config.yaml
encoder_arch: "caformer"
model: "contrastive audio-text model"
dataset: "synthesized solo parts of chorales (CocoChorales)"
train_examples: 39062
gain_aug_db: 10
noise_aug: 0.01
n_mels: 64
hop_length: 320
input: "log_mel"
spec_augment: true
win_length: 400
tokenizer: "word"
vocab_size: 56
loss: "softmax"
embed_dim: 128
encoder_norm: "rmsnorm"
encoder_norm_position: "pre"
encoder_activation: "relu"
encoder_mlp_ratio: 6
encoder_head_dim: 64
encoder_fused_qkv: true
encoder_qk_norm: false
encoder_parallel_block: false
encoder_inner_norm: true
encoder_moe: "soft"
encoder_num_experts: 32
encoder_moe_every: 2
encoder_expert_mlp_ratio: 0.25
encoder_slots_per_expert: 2
encoder_shared_expert: false
encoder_patch_size: [4, 4]
encoder_conv_stem: false
encoder_depths: [3, 3, 3]
encoder_widths: [48, 96, 192]
encoder_kernel_size: 3
text_encoder_causal: true
text_encoder_width: 192
text_encoder_layers: 8
text_encoder_norm: "layernorm"
text_encoder_norm_position: "pre"
text_encoder_activation: "relu"
text_encoder_mlp_ratio: 3
text_encoder_head_dim: 48
text_encoder_fused_qkv: false
text_encoder_bias: "all"
text_encoder_qk_norm: false
text_encoder_layer_scale_init: 0.1
text_encoder_parallel_block: false
text_encoder_inner_norm: false
text_encoder_drop_path: 0.1
text_encoder_positions: "learned"
residual_init: "none"
optimizer: "adamw"
lr: 0.0022
beta1: 0.9
beta2: 0.98
eps: 1e-10
grad_clip: 5.0
steps: 4700
batch_size: 128
epochs: 15.4
lr_schedule: "cosine"
final_lr_fraction: 0.01
warmup_steps: 140
weight_decay: 0.1
Rows from block 3 of the audio encoder of a small contrastive audio-text model, named by matrix and row number. Rows with one number within an expert belong to one neuron, the router's apart. Each number is 128 + 24 x the weight over its row's rms, rounded and kept within 0 to 255. All counts start at 0. Numbers have three digits each.
After each expert's rows are labels from the 100 clips, of 14976, where the router gives the expert most weight on average: "strongest on" is what is common among them. Only what is clearly more common there than usual is listed. The data: synthesized solo parts of chorales (CocoChorales).
# router: slot weights (encoder.blocks.3.mlp.router.weight, 64x96), inputs 0-95
# up: expert up (encoder.blocks.3.mlp.up, 32x16x96), inputs 0-95
# down: expert down (encoder.blocks.3.mlp.down, 32x96x16, transposed), outputs 0-95

# expert 2
router.4:112131125105135128152143143134143113138129114154079145120146111152071094162152166104114153122143154104164117142182139158127110148127109149095162116115156091081113142162168127117127138117090141168137109136147156103118104125136115154154175104115152089127132129133086078158138126116166144130
router.5:162095133147169154112135165162102163110134116138118185155146134119131126128143132136115140162099155114149127132138088158161106158138136131128115114144171116124071121146134137134113147114114150162168116169124146165150107116124167183134137124096111099103119098130100129177171115167107109125
up.0:122151116120173124121090114125135087135075104095176135118148105127119133078116139112141134161131095102139109132130116142146100129145119142060125116150138120102142155118123141118111109169125126110162132116146132129130173130153140161168159159101174140142106075120102148139121150132068154150
down.0:107122160077112081107134133138110146153142109135113130116154102128155110135155117115094143087134108121116129126112132161144156091101125104141165083165124137118112110136163140147118147116130131106137117127113090139134091147121172105085130164137106097127128160119129116129135122073180072067
up.1:129113124112153125141137153163143124154128085105089117112142134135080085149139204157148112097131161147146151097136136139133146137143122142124111117131198078101139110120147143130128166140152141105155158140094112154141142146115138138157096106125106150102115122120116132143156089182146106094
down.1:143151129101089070118136123095107130114133126149161140105119129129148146105108093112116071168121132132102120125092129122142123076123099102171170131153147155143121152109138140155151078133158121150132061114132104141087163106136135129125142153133149148149113129106145166115109144071108122121
up.2:128121112156112117106135100155125127121097114144136120105137140102165152135150138149185113106121125113110163140118087190139139109135127141166084156125158140148169093112098131124126159084051117096103136105131136121153114128192140118142147114136159155136135147115095129110151134101143161145
down.2:084144152102129133137148162091149150111164134129139130171101155119077145127114121102130159123149145108182106104135136118103122148159084125143126074126124087137079103174149136123095157135176169136114127147123113126102110120107116122180135149136119169123121153143141141169093123128124122149
up.3:157150122130146156134108155175158103118114116135120108125157128160102096082122140142166120134065144184135141103128118171143133143162114141148142140112182098101160122121105162109109173132094131101133138102121112160151133170145123124150165130116113167106147098097104105117159145146116134129
down.3:138121191127143117113152165114109145127132155131142157181063100081118136127101087107094090167139109116136146119120147098142161095109123143144106110118109154125117082119126095125133108125137120145131134140167107139099100062124155124092134145159143152089115142141121143142095116117140149138
up.4:186094134103114146170074142083095136118109135113122154119101123153103148155118114120099152100131103159156117135139115133133127158076132106111132135134113130135157128134125119155122113135131129143163074064124183101123154169136150157139127123141152069118123161162120148151127133120121119104
down.4:175117131121109104127120132133128113157151138078123094169164140156090092133098107151114156118104150137135131102130112125116103149169151089158126124119153085097163124139127132116118139125082130114101105127156172190104130142156114160140165134135125083152117120181160117103123124093132132148
up.5:149098117122128149167117145133130138163130099122096108139151121170094086148168140139122116063098155165136156105133112130100114137124139104137141133125102094123156091129121115123148159109106158152165122086115163123189097142155144148140120069112114120135115143157159126131160104150141135091
down.5:132151139090114107130132134088160138118123094088162136121110148124130148113132108106185121149153138112108116135138127127195117154139101134167124122107124166127103119076131135104142134176164105086101105136120164149137138114155117102089171139162133161115114171164145122152114137126093148164
strongest on: note F5; trumpet; note F#5

# expert 4
router.8:145122139137167117117084167155104145139120144103143204154115111121148123131116181127152124115080130118139108107128115138120123137136136149123124138133150136152095163122133140131128167143147121156175124168119149154119111135125118161188131122104112109111146045131078146152114097125138135155
router.9:145134119131164148161095163127139148177150133113106119167136148128132082135151141147112151104130175134129122123118123145081144156131121134082136106164119114132116130143161128157142133167097145149163087124112168164148118131135113162130104119074131086147133040128147132134122132145123105118
up.0:133163099052108132148114179174137126138106120131124111139171148150120135139132137142153109110113186146111107152135096116126137115150117134153130117114167100128089130126141177074099139149105113127137146130062115186126135160129120133128121136113140152128105133130124149121170164161136122141
down.0:147104137148092112116165144091083147110152128139116139085120124115135179126130119127107138131089134122137152115155155099149143121122126135149135059132092122135112163139125145146195130113147098120128143108145128103109089132071161128080123150151120138112121129116113095143060105098108132138
up.1:119092171103124169158115154127099171128104134126098136162109112106103116159129109137121107134145144123145136094149104109090070141111128053115163112171136124124144116161135134127171119115102144173132105160156144122160116104107155150134115124098108079113095112143089138135136117140109131137
down.1:113143156069163121119112132114121134127152121134137104161125117147113141133119145163083103170129109110136147150110135129125164145098102105118153128210140124160093116096150148135141123168135120153114110177149110107075163147097113171132084138111130116123088129128127136094136114141104144093
up.2:160124189148128134147127148135181160173141131156137141156086118148125095133140130145101184122123111120127128084151136117122146155114144076161103159151161154130139091147147149153163149152132176122101145155094135116138102141145163097120101112112115110134130170136128160131112110136156101134
down.2:100129138083105120123128084130111130138150131117140146125139114106131140123087125110135120157144158155173116097110168127140135133120144170112191111086101124134102139111148118118105074124111139147150160117102136135102165089116111203094128171171110091109126100115150139114118137123123094139
up.3:092093109132111119134153107059099094140175146095123121095146128113140127163113087119135140130124135121119107124139124131142143101085105130109134114137058131129129131116122096149098159062132103117141109082140126121132087141116081138133166113129123156129146141115134130127108119085152139072
down.3:130163102154152137132113108134158147146114123145132115148143128090117120124154128108167120173150112127093142163108120100122097078158104170142100099121167124096116113117083102173123131164096146108115150140103154096125131107154133083118145128107124122162129136087131164075135101135152176121
up.4:130147148087155124173142133128109121117173068137127117158102108143176147112102140127097164093113118130140121119159115156132125113104136145129144140171124111161132143130160080113141099117119159140154101137083149129139106112185156130098127120114181093098130152140123082122107135134080137118
down.4:131146132137125151166118126144163101139124147165122150109141170180175129158144076127154142147119148149148121135164146102114123128131145192111126106121148095102144082109138152186138121176086157148132117104133130125101134102152101081129137110144138105122142089117119127100122152157113110153
up.5:095137122086133127120141087110103127132161116164153135125135117131155126143149106103134140154168152137127106162121152139134157096134114154135118101134064102106101146116126037151135138063154136132111132132129148089122114099113121131100129157143124107133115141116154122117096111085164123080
down.5:177163105135097124097098132156175100139113129096156072139104150133096113118153137147130108096098104130091128144146048117132099102153114136136126130157118137113134092133144129140124165148129079137122110084150131127145097140137144114161126138090116137168137152111127172149148112163122124134
strongest on: note F#5; trumpet; flute

# expert 5
router.10:124101152170118121130116132123125182175145115132109155122111129114135144121130103122151106133128098105148125130143097136103110134098134055101094160169134155161155089118150145167177145129117103133097105109167119113157141078116157117150147107096105105120160122167103140132100152146111142151
router.11:149125162158162127115106133112118157159137135128161165111125098120136121109134139133139154164081123085151096131113100105110110125148124130119101120159144151100137153155156124156179164143156162136095120144144143158105109121113132120152103133065123108104153088146103192124113084129155119157
up.2:110183135108140126113130100090138140120164124117164133146129120145129158058103116092166125157112111118145120134103150100125118103151086152129128119133110123058124134157150118133135121187174164147095153140157115154105147120122113124131122168138173154103107133157140138138109110102128148162
down.2:142127092123124145154151169138146133102112147125126132110196131121119128133129144119113137099134126137117136124152089154135115119153137163144136080127134153140117136100079144114151137151087094119159156119092092130114117149192097083135110109172142106174151131117155143080149172123155150147
up.3:101174100149126118122112106136157115068119111083132099132110154143132160078100128122152110163121106068121098157110139121151136123168102121150114112108164145084154117121145167112132131183134130124092133142138118124109132123146117124145146144141186149117136162145159149125124133090107169150
down.3:131088109138143127170115107162160138130132156152131159081150141121148125148123119100186176112143117181095124120131081146146131159151149127126166106130113131176116162101125118120147114145119089109108122119101139122130161128131080092112102141133109077135141110107117124099127157156095148090
up.4:173099170165156143145122162116145134162109152142125153164105134115123081123134112130084153076117116124118138068158081125113094172087124068098116137142142148140122095126128157138163150135128135137128114104147119131152112130120142126159133090106105120136119144155110168147106122160135099114
down.4:119129130134146123123087131125143146115121145138113143155159113109090109108113195105123081167117169133103132136111162127140169135180159153124126117114137101128112125141182132142065090139112164131136151125127123102085108090096095160113117148130111124098152094088160115125137120104148136136
up.5:177105145155122124139092203104135164146101122168128152151102140114138126156145137149090140135127132089101118081131076135113116151118137079159127149115172141159123106114147169153140146143110143166121112146095132117156123113135157113123109105096102094105140144141103141135118138131127093169
down.5:123108101101111171153108094143155122099109150109100116127144148114103129130076149125102119123124146156113107107114170112111172115137123131101170079128122122121104146139141145136072089148174157131178156124137121119102115142130103170145151110168129101081167139120165144155100110123137135111
up.6:113131140136092135106142092132116136151153142140105100077178148102148133157158128117172124121140120196132138133123149130132139100117160169112128114095104104130139123139106087130128144085143103080116150094153114139108168156108129110103125149167113157115122132094167106114137135143127095068
down.6:130129142140146095098155111098099136140143115137190155139131139116147166131187073151167136175122149127103100139109105128134115112119132134109129143148103163065175131142161119164161155118093149114144091139142117111143074137136118114107139114094128142152109148134137143114132106107165140132
up.7:141106153146140141133122142146151158160127146164125162100149134112141132150171122120152107110091139151137137051094056143122092149123164090141127123180114161121113113134082099135132140087129121114157102085147096141148117120120125116103113120115088123144116119118130137102124122174143100119
down.7:081099135117164106108153120133129119100144133099126111154119160130128145135129142161134105151088139077146118147146172144151134132139134161142098144093160147110162120155148079138125102148142128153096165139097119088053111099101112173099140135147133128121146142118130148110098119138166135169
strongest on: violin; note C#5

# expert 10
router.20:155101140132129102135101174101104131138095124101140148133135147122155157154113131121074103133140122101110138112129106142076101152079166100117118149165133151207129116115148164119159131093126107142162138127122149140131104110144119140136164095108133089140120146163091160150111133105132146170
router.21:116153100095139163133117143150142116108089093112142128122156132181096128121144179142140084147117133136111120173128107119139128147150162148115101162163150103139148103139146171094092117144106107154155143142130152146121154157105139168133128129084169111112133124149099135145174152170115173139
up.0:102098136123112158155143132128102127141116143107123136144140133139102087061165153095122120088128191145171133101139170126108133123121153109145151147159080096131126135153108086126135097116133183135123122131132159103132137150127148131134119137131137102165078134182139129174115129135148099103
down.0:152148123114082142107111120145117094129080135159116140130155173157120116114095141144139150165125119103160093115108149123123118141156117107123114146128108115116148122135107111097158161175095070110153117125133112098168113144085148134111155089134134182099104155132142115115100121110111069158
up.1:152122131138094127114119120140162127131161114133109096093139121121140102140150145129130134068165145185123128132137105137098173124141149137098121136098168132152129089110104125145100177125108123111125140126050116100162101140119128074083090106120108116154129118127149131095146154159145110104
down.1:143117104153139144094157147126147156150087148113115155144115101114077095143117124136126109174130114114137143102124134146126109121130097121127162119138172098077117084134147116135110162106124153126151128122111082158111116106134115147111127098143103154151119157077163125073171075156126093131
up.2:137140141114154169121140152109140172164159131138140136159095132140115068123135144067123151148169143120117124117123122112111151137147144145113125081121156117119076118105147137161136164141137134151141132184101142139102151116079082131150108135125117159086121112109156122092101131159140084125
down.2:140163130099129127106137111090151120139155142124123147132163178124134150118157133095144101140179163163138117124101128131079137087123100151134176123114104131120084125143166117169108095115186177111140152136125127140083128084116119108122115159120123123131123123096125082115086102128120148106
up.3:127137114139120112096166124130132154116148086144168116120127127109160156135166124159132105158128117106127166147109134165189167138139129130155117145124132144129127117084139165112140144118088148178121098170140108115143062125143180122110181125121106124096151108128113113122113138084160146149
down.3:108104156148126122141104116162164155124146121094135149117126169135126105097132109094168139117135100121172096119105106156132140119165132168072115155101119156115125118133122109149100129179149169101114135125131135137143171088137083123156097132106110176102157138100168127116164108151138100143
up.4:081148105133146136106098112176142105113139124103126095111141060133112130127126136138164123165091122116141123159149138142171161128143115117115147143135139088085159165163082115132122178111093154148145128138151130132134131138128145112167139153110137134132145069109098135140127128163178162123
down.4:147123132124140102145151127106126143107158136164106128100126166136134121116141114132111136185139106143161152153109135143140150105136088202163148085128121125163110105103189162096109142079136105109133110132121125175146126092120114111093124165175146143106128162132138143141112120135160127159
up.5:160145137095141131143149160140148147137124147155172103135145166144127152132147126139147107135141134176106097129074126085132094114149165142159151107153093148140098110118132137096124094128138108146154118092154123171110145104076143154070100149125123156115103135170147143095154135147098131145
down.5:064168097152144145123079111159122128136123111095134114168134124157142128108165141097166150126129120128153107149130161155097147117127118144132106165092151128124139090107101117145110143143126136114120133123152108070169147123120171151157128095113152104178141136129161117093125161140165120092
strongest on: note A#4; oboe

# expert 28
router.56:135119115111184130110122144141133152113130141132163135147130140128129123110156155140113112151132132112087116163107129099109132119125118177133125126151134114064122172151169150135135137134098171175157117173107124141114123126114184180121081144103089074157121082117130134102135154115112111123
router.57:169126148159101118164119151110136112110141116103089135114101106157096121121093094127116158121103108101145171139182141145140160123096122091119108175104156140140152128116127163159111157149121114140078117122092128107154114138150093092151189119150146160131136146135143112168133108098154124137
up.0:169096149121146128099101170074099130150112117121134142136119158112124145149146131140095141085149151108079123146110113127069078130104138140116145130142104180153101133127137144142177139092160106138145131168152159143141114133150151157134128117108111097143108120128086187115127132133108099122
down.0:133130183142101121137098175087142110117115172128156133139155108125148165115113139158145135115136121128112085073113131166137126158178168136127168137092143147130093116104138083123124117129129135089153123100138113139110106103149111109144131129075131161131110149119099175153095111096155135142
up.1:160108115152105133123076104130127109132064106106140133110144092126142142128151140172095115113119111091125155167138086114165067149134140149150136126177093163123166148142095124113117145110103137113164124103147126128101153154134140116127099107108157114173108111129089122101140140104112146154
down.1:113163152150078113142161185122120132115098121147131149135146122173128113157115123130144123105113143133099092111087157135099108148142131097117157103111125134163158169072108124099123153168167125147147132116094132174101164152123097103145122114160178134128117115143133127121118121171098101130
up.2:178138101140096116119115197146115100115098130138130122089170113162154146131122110174146097108077150145121112156130086137108127113162121097159138151138118101159145137103092148113134151120092113132130082112097140140169113151141127123130146100150141146144136125161123146099171162126105151153
down.2:112126146113134117145097139134166119100130091087106112133151173119136110122166090107105094135099145079168180118139153153139131122149115130112123166101121106153140115160124111197117106139137143143105125118124135148130106111130094147107123126138148177148082128094091153116104093083112108142
up.3:118116131139159141148143142139109137117137101156126119192078080144076096088113139135101147107115110084141151126130206121151097135093121123127108154108148123113136144157136158108119117149116140168120158133161123117117138103142159141128135107150132072126127138157136094159121107104085111129
down.3:131147095108141145120110100107174112137150154138124133105137128109109145185158143112143119135100151149110154120123078130173173139173106129106133149138118137075171122122121136119132129121120088139132120127114133110110131130148152137106171161173071134124181096122139118142154163137135119068
up.4:121153069109102148115125134167121096112068092129111105095172126171106136158135153171157102109114148114132101167112103133148148125152145131161150121131138112115143147110114141102106124145057122117164100125128135124145120186150162142130139110123153135134141128135121119118167159140155158155
down.4:122130132136155105117126164143151189106166167134140153136118161159127123100148064110162154116132120095157131112135150137127119111106090101155131149104106126158102109129129162142152103123143161125084111155160143118139096098129126126098076142145097159111152147099127117184130125165130158122
up.5:155124125120115143117141104172148152165151177152120118118111157110133127154132111118175127120147145179115093085107121094099113099136118133147146089153078108127106157121105119097137109128111142119148122121202141163127127121118104132089095160140095129124126138118153138093149174156091107111
down.5:150174105134155094095119139172115119098145106092131141110127107142129151101141111157178115164119116117106141183136099137151110152148062146174179128156133099093142113132144153131150121130135134139107111146159114137144127103137110128095129146138149090144157142132101164109107139136159106171
strongest on: note G4; viola; trombone

# expert 11
router.22:141133110147173134139126152109104124126164113139126184159103130148125110114060155146108119155083123083152131151131141147147135160131134122117123165100158123131126169137132140141108143147137137166128128184102139129130119178145135128167156134110109086137123071133093147175108090115133150128
router.23:150135092172171126134108152149086131121155101109157191168101106116128127105071143127113124168099124089148147139142130129117146162144124152121112155111139126136141155117129134140121157163109146161147132160124146128145116133123162127175171127079104078127136075132117124162111112123147134151
up.0:123137103080119155127161135161131106110122130097139128128154107129087131119116132125161117131093148118103094157147144109154128142145123160103150100136136109108096150149110150057105087137112133136174124124127139158086135157124125180143166150111153178149065090127128128127150155123108146145
down.0:138098176114117075125100150097114140129174119151134152140118128104162164143143101077167098147144107159097128139118112128084141073137124141137178143146106139148095140122153152159149116114149123175105128097103135123128086092143115139119107131159096113136119139118138128100112130081163139133
up.1:136115093169136138107121127176123105115141149070137138120136121136103140129097158161150115123095121121124149121125085157148131111158121153123129151113140129139146154119060151151069135109107107096151122115087120146153099187148145147169152111105104121136138076089111134132156121141104108114
down.1:156124178124100081120133152056140169125131129187141135123104138090151124126120085143115135158099106154124121125128132105088126129132130113164135093115110172169108142150142134148104153117121155136082103084119112113114125105103143098105087121143118121142111132139125133140083117115086114164
up.2:198099193122097141139128161119126166172143131110116117116110122143114106130135123103073173118139130124130163116145111161117091158092136106090106177119137126157119086113126148155175146141138142092131128161119155104156136155135152130153136111118131122124129152149154135157112134119132082121
down.2:107158122096157144140125142164092149094195096132117133116133118133152154129112172137147101133124146118116128137132149150171151128158172144148160107118129153125110122135166143104111108130125138147121121102139123144131134089150088145100084149176071129084135113147161075166117112131118148148
up.3:153155084123153133099126118115128124134136095157165143104144106107179145115143186170139100143102138125103095164112134099152134135164143150181114124123133133150122162104092157132138133113071147122151134157092121155132111155091141133115097166107090128148151090117111158101141118138157128143
down.3:117081170119106156146128142139116168128110158111148137144105138156123141117081103117148137113100125148150137107131132101111125099157117098113154085111125164100158115173102141156142148120159146138092140079162121152161136115194144103135146080137112143082133141144158161135115101102140141116
up.4:127151116117130083172087127146161109129070123120110118138150149165150133103150129123137105136124095110090113143114079149094113155134156082143118156167138132121139098125158110138139092170115121147167112119113173119147141131145115150147150128098151114185147163151112141142135155120110135182
down.4:180076176165102113126149134114150109134127149123096160102111126082150085147126152117139136120091121115125130133132110138117176154079156114118116121085111104119160064138108107132108113094125099102162114110110141113136104082129112131118106111155091092132135105117151088138144140119115115121
up.5:136116155155107109129132141096150156157152126147122123107114135104145132135138127111089175160143091118113151127172088144139173136116137096123096151117132129168145061121144139175164176121116161108103135131108104095168112112096110093151143119105120139111137167144140104158089134107154104130
down.5:083147103099151136150162121148134096149138118113108137117150134130066124141083156100143148106098155116160107093117161151160163135159099165132165151092132092087110132120133096092080131126137136094114148132129108158114120091120113172105089143142118122104132132116145119116131118122111151084
strongest on: note F#4; trombone

# expert 6
router.12:127129085118159135111108137139151094119127104131095108130138115136123129161107162166107142125120137112144111183140154139116136157142135143116130138122193073120158158154178147123119156143154141168153149189112120125082143112146130150144136149130161116110160074143116102157104105127138149160
router.13:152101102114143139107094137096087142106134118139114148151081099148090150157104155156098097143109177094153140147132140128104139116122099129139148123127161109106128212142144133144112148136135150149131134189121135139107153133155140133150137136133147127076140079140091144141108106118165145115
up.0:142123144111128138149131188139135108146112169100143141166119130141112084112119126102083166101119130149119140108117098136111137176087150144062154128168132115160128150150137149094156125133165119138156160122127150122110156142104077143121152140119160121129131096170141136117129130196120113132
down.0:081173135106101129140143154119105144127143153141130112161099130128118159130084098129136091146137114156140149123109097126113177114111112082143169147119091129100123174122115128147118107092153120105157100098110166138096139102117139168087129166137111111114121088131104079142137149137177114118
up.1:188101159207125130110083204137129118123116118108135162161111108090152151148115125144098139130098148100107162112137126126128126162125150127141105141144105173162142142153101113158139146125131134122157113141136139141119129150157159119148127133154087142142102122154098146158122105129085141140
down.1:151151132139152112106122092112138116136103120141091154102134140088141140142161097116111132111125102103116106142112155127133151156146131120099117114097152130093126099123183159180122166134158123119128114154183108124164111124126151143094135124121117169093153115153135142125084079097087090078
up.2:105135120131182140117098067177147139133113138094160126162105169150101131111135162122134150091125130126133104119107156126121124113156119158092110105130122128087106169133138117130100101154143172108140123155176129139100142118110106150109091139109145118128109092110161093121155120161070145110
down.2:149104130120116139148104169072153083116108125186135110140124135109127141173141151092092132124162125159090142134090129154104105108120118124159178096138132106117088156112109129126125131141102128133146093113111129110081128083111156086115135182111088108135129113148152119102122162108135127127
up.3:157113141149085139138089117096141104157130095130136087120115082140125103132106122124107202135140132120181118132167141156082159133138137126109114126133162144143174138141129072185130166119122119122132135109081128122147122164130137104180150118117134116132142143160113160136092117119130113145
down.3:094097162113145122159122160129140120106141141143105156131097147127153124109131151127082141123116118098081142118161104111095145112150162115154105144082124131150131109154131100109106083129120132128098145115131072128189123104150138100092108116155071128119116153109175090149139092152138116130
up.4:202099175137114102155101149076105127141124160135129171142137123122152155124110096119108142118093131121139130131131116157106125147092103103118101131131158197205134124108094119156151158104121083139134135132104146155109138103148118112158148129155112133122143125115095139132115122114149117152
down.4:084106156115106152097114125124105132135156138146133146153126130134127145149117155157105135138114202118095128124133135072097141133105143098093106126079141119103098110156127130120145131148134128124121154166169103145109142160133136126178132165117099107120105169116140134158056119155106124165
up.5:136148134120169111113126134084123186197154108170119135138127129122104118117129159098095157128120154139162110140141127097095122133113111108106128132113151116126132111127170116146154170149151134167114140159170101069143130115116148122163141118126146086095153125127115146128065092118131102126
down.5:097125116129115133115147133158115149132115143109104157135140136170103162141159115101163099149093124103145144119122131135174172108163128139124138150155111142088123144131112096095095132175124110167139110131128121086118157120126101122131131112152165171096181079129160093145097083113167145130
strongest on: horn; note B4