Weights of a small contrastive audio-text model: 39062 training examples.
Rows from expert 17 of block 5 of the audio encoder, named by matrix and row number. Rows with one number belong to one neuron. Each number is 500 + 25 x the weight over the matrix's rms, rounded and kept within 0 to 999. All counts start at 0. Numbers have three digits each.
# up: expert up (encoder.blocks.5.mlp.up, 32x16x96), inputs 0-95
# down: expert down (encoder.blocks.5.mlp.down, 32x96x16, transposed), outputs 0-95
up.1:519505509527486477469456534501524498490456520527524472486484554499531505457498486513476524505505449477511492516534492507487478550517514457478470472486512503510534508525478467520512523537511480485490517515512457487477529526506481446511513497491530517521506492506490496495486486520497492503
up.2:477487490477506491521513503546544458480471491493496448514516504503458450508520499516498509489472499513529484536527471497509496488527499495492500514493532483477496502502503501510497514509491521510525519513468497507531477532525489522535503498476494492501532516509490501460548493485493508521
up.3:478488511475538483482508458486496499491500523505512507510538499497511518513506507498489465535486512495491480502480510512512533466503539500496520489512461508498471458478515509510490499449505535476506528508529492507483458502472504504517490501516498535483506520472505509482497507470506527520
up.4:569528499544443465479469601498479495548476499537489494448448497531520511443487449516485525461498441544508483488507477503490462535494498445504479499500458516554534571504459475467531523515530434510465465441495476485496561492509515451495498490529533503534445494514500500440490529564491489492
up.5:496502508503513527509501489486481484487513510455500503515493489493464503499508488471485492482477503495504531507524526527498522485480495512514484522490517493489543480501494499520479512480472458493487496494529485494500513497501516511515509450491521475493529453475495484516503513465515501483
up.6:479547480507483507511482506487533479490507521469519510519496498508521472488502497492477499482513486496487531504498468547493503559483495520495507531506500498504538528481479491491495463523477484508511474509499495484552506494498523533540526468516517490513500495508471482492503521491487480493
up.7:512495520516460524524465534507524477502489500485510480522466511539497483492490475545485530497482501489527499468527499509497491508498462448484515505485501504476533534531491501498514530536498502498499497492480480488479521492509497487554532441480523528507493493532499522507499494501480503488
up.8:471477536478542469465533455473485514491507509522534526523543496515500519532495483538481502552514442466485476518503508484496515507473519517491525478524478549501456480541536479524547499443508518531495517484530533508476465491485485503474478531496490524488494522495498511503470453439547544538
up.9:480536498463485502571521496520543507489523517488492434515504503542467483476482507514501546466503549516540481489481493478472503471556507477552507484469511454476497547490506504464473473551507538510504471511461488498490516501487499495479477508513553520509499517506517505460527500517482528500
up.10:552469555480547465468509492437413550549462507532562555543516479497514520529505505526464518574486510539519481480471492469434513483470506487490544476568463541492468504538533493499545538445485537505471462461532539565468452478428473491524436527469479530460448542527440554507467477494555529552
up.11:485512501476504497505485499531515456497473523483503522485542538514496474474506528499524487525506501486523496498478500489487470502533510533467489527480533511509493502496497504501502448494517517455520507490505527492528509534509503530521502505500520491513501523496503479503514501476486481512
up.12:546519509513482469494462585472506499530483523534515524480479538487549493484493488515472523507524468577517477468486444485472476570507500447501501511487495516565511508494480530484501496509491474515496462468507488514485523468485508451508467489505490508517469504530491521452522546565497474542
up.13:491498491500486519537486534486485481528542449474500469534481506521464474507494526455506548476516518531532493477498498493457505490499484513516496493479532491524505524506512499500499521518494460490491482524455550497496518498501554508528478475472524488504499484507487496518497547534467478443
up.14:522494533485526526512506489530484505510476539486534513526511493502527515509511481512517486521435542520502488439466492460495486499528498445497524498532467499459476485530516528445506482478497514497513470481536455545514506501467493498495483520504476530501506513504495524498503498486487503526
up.15:502555510466446510526474556504551472515502543518515436516465507539494473473505477528544539485509501531530485458538471464479517479536494523503518492492506508484521537524472481470471480548521478498503496483493490517500574525508492444506478505513518535542489478473511493450537529530469526489
down.1:463522572461486490512527520491470538508498496508494541505480490505483527492485487501497488513450524502544507460513502481519525475495500458504514452483505529475470487534507538486482508488491497523513465503516507531491511424493556465505490508492454496452523513465519459500522476497500497481
down.2:518530492491487494490490511478497502492502526524463509490477481469496474517525457499503482514505545508506499493501505507505516494490445513513518485466448476451478504491498484524462485488531512530506506481497512512482471479542534511528506501561485491463489488458525504504462525472561497480
down.3:518459530510502487494456463442492511544439513473461473493522515518494529506456512480500495536486529511497515485510517478501482460487485511479492504510490559533509519500482463499549536498486457472473516492481509484476495475502504548512492462522497478502476494529518516513487523480485490511
down.4:475502498515470519493505467509512469472524471491492500502521459550474540509483506500501458521415514481529510464532549511549515459512419459503561500478519430468466497540522495519495502535504547500506501474469466500516500519525487506496529473521462479430539491484505481543492484508506526521
down.5:539538514489516472552518506507486506483523503517520510502511492505469463482515473494503509515541493499498508519487496492518516527507468474515490481502500501507494487486496506528532466480500495548474454509500492531513494506548461505474497495477498536501510504476512492472471488511545502545
down.6:514529496500523470520445476465481517503539470479493498511472477439504508488501466525481496505504514529477506522514491490510477505453487496494502480483507498472497494509532480501556538504474549543495478493532506487512501507517491522496494472484495471489479495521548515497486507497512500467
down.7:482515498524499519503496511521546539484503517495507531507517468481487454512516500508524500498465480496502510461487499458534491485527494425537556498509522491493513491494450515490482503481512511482524463495510484522486486481520525513517495511506455505471503460476468511495495496538533515494
down.8:554501508466479501518469507503459485535508439491492489503477502510493443490507539473505516507478571552490480469491520484478478499507498538466501454552507512505523463515493460449523539487504473469538493471500498497492499481476509497516476456496501448495472559536476503535480510487533492495
down.9:503547485509474516518519479513499502504508513501504516517489482478509460502565468446569488511495508519527516505489478494534495455533477514524544481498489487452464525511475480512473492507505480492500469483513467518466520498498490504504469555516480533478488466442495496474510500516529506470
down.10:534506535469544487454480472470458471508483470449480493492526483526483484520458527493508493525493523526523474514539518502496499496490466465454507511530469555484486428486521502525522527488474484461511538502533509509508491537467522544542469443459506434467507501539444496509467510490509542500
down.11:512536522489513476447510505472512494498488504548494478525511514469517495531531510493512518480486467533528479512494483514533539512510455508494466508484500522491518547508488524501473535503495486520498453485483455506483457494507470446521554512515459501462483493495524460489543507521495432468
down.12:466512512517517524501525433483524518492511451518491486500516474475451556469460505476448480509453516446517525464500521519541487497488466486464516512479507496438540469541544488492479489469544534471522495495534481458516493504544492539522518481501507499441496532491503483564518485480492510511
down.13:547540453493491490475515455539523486479492501529453488486515460478476509487525550491504456497495481535498479492516519525458511518557497487507503567492514480526481436463529519503481478505516482496499485490522500474495513517499487519497549522520489504490515500468476480523500499480510463512
down.14:504492514530524504483486502496458476520484483489529535503551473484474514538492476483464514483499508490463550534543518531495484536520489476515489529511494540505528466525484473477533538480494504477468510487504546501490498500493507521514540495499493492493498516528499530520480508461523530493
down.15:464532481498527476538518503575497556487501486509482527531510480465512548500513449502530412498454522498482526460495508503551473555525478481505537483482489530479481520523445468500512469486554486503525487487523502489496495481509471489511493523512440483480507494459512455484503515514532514488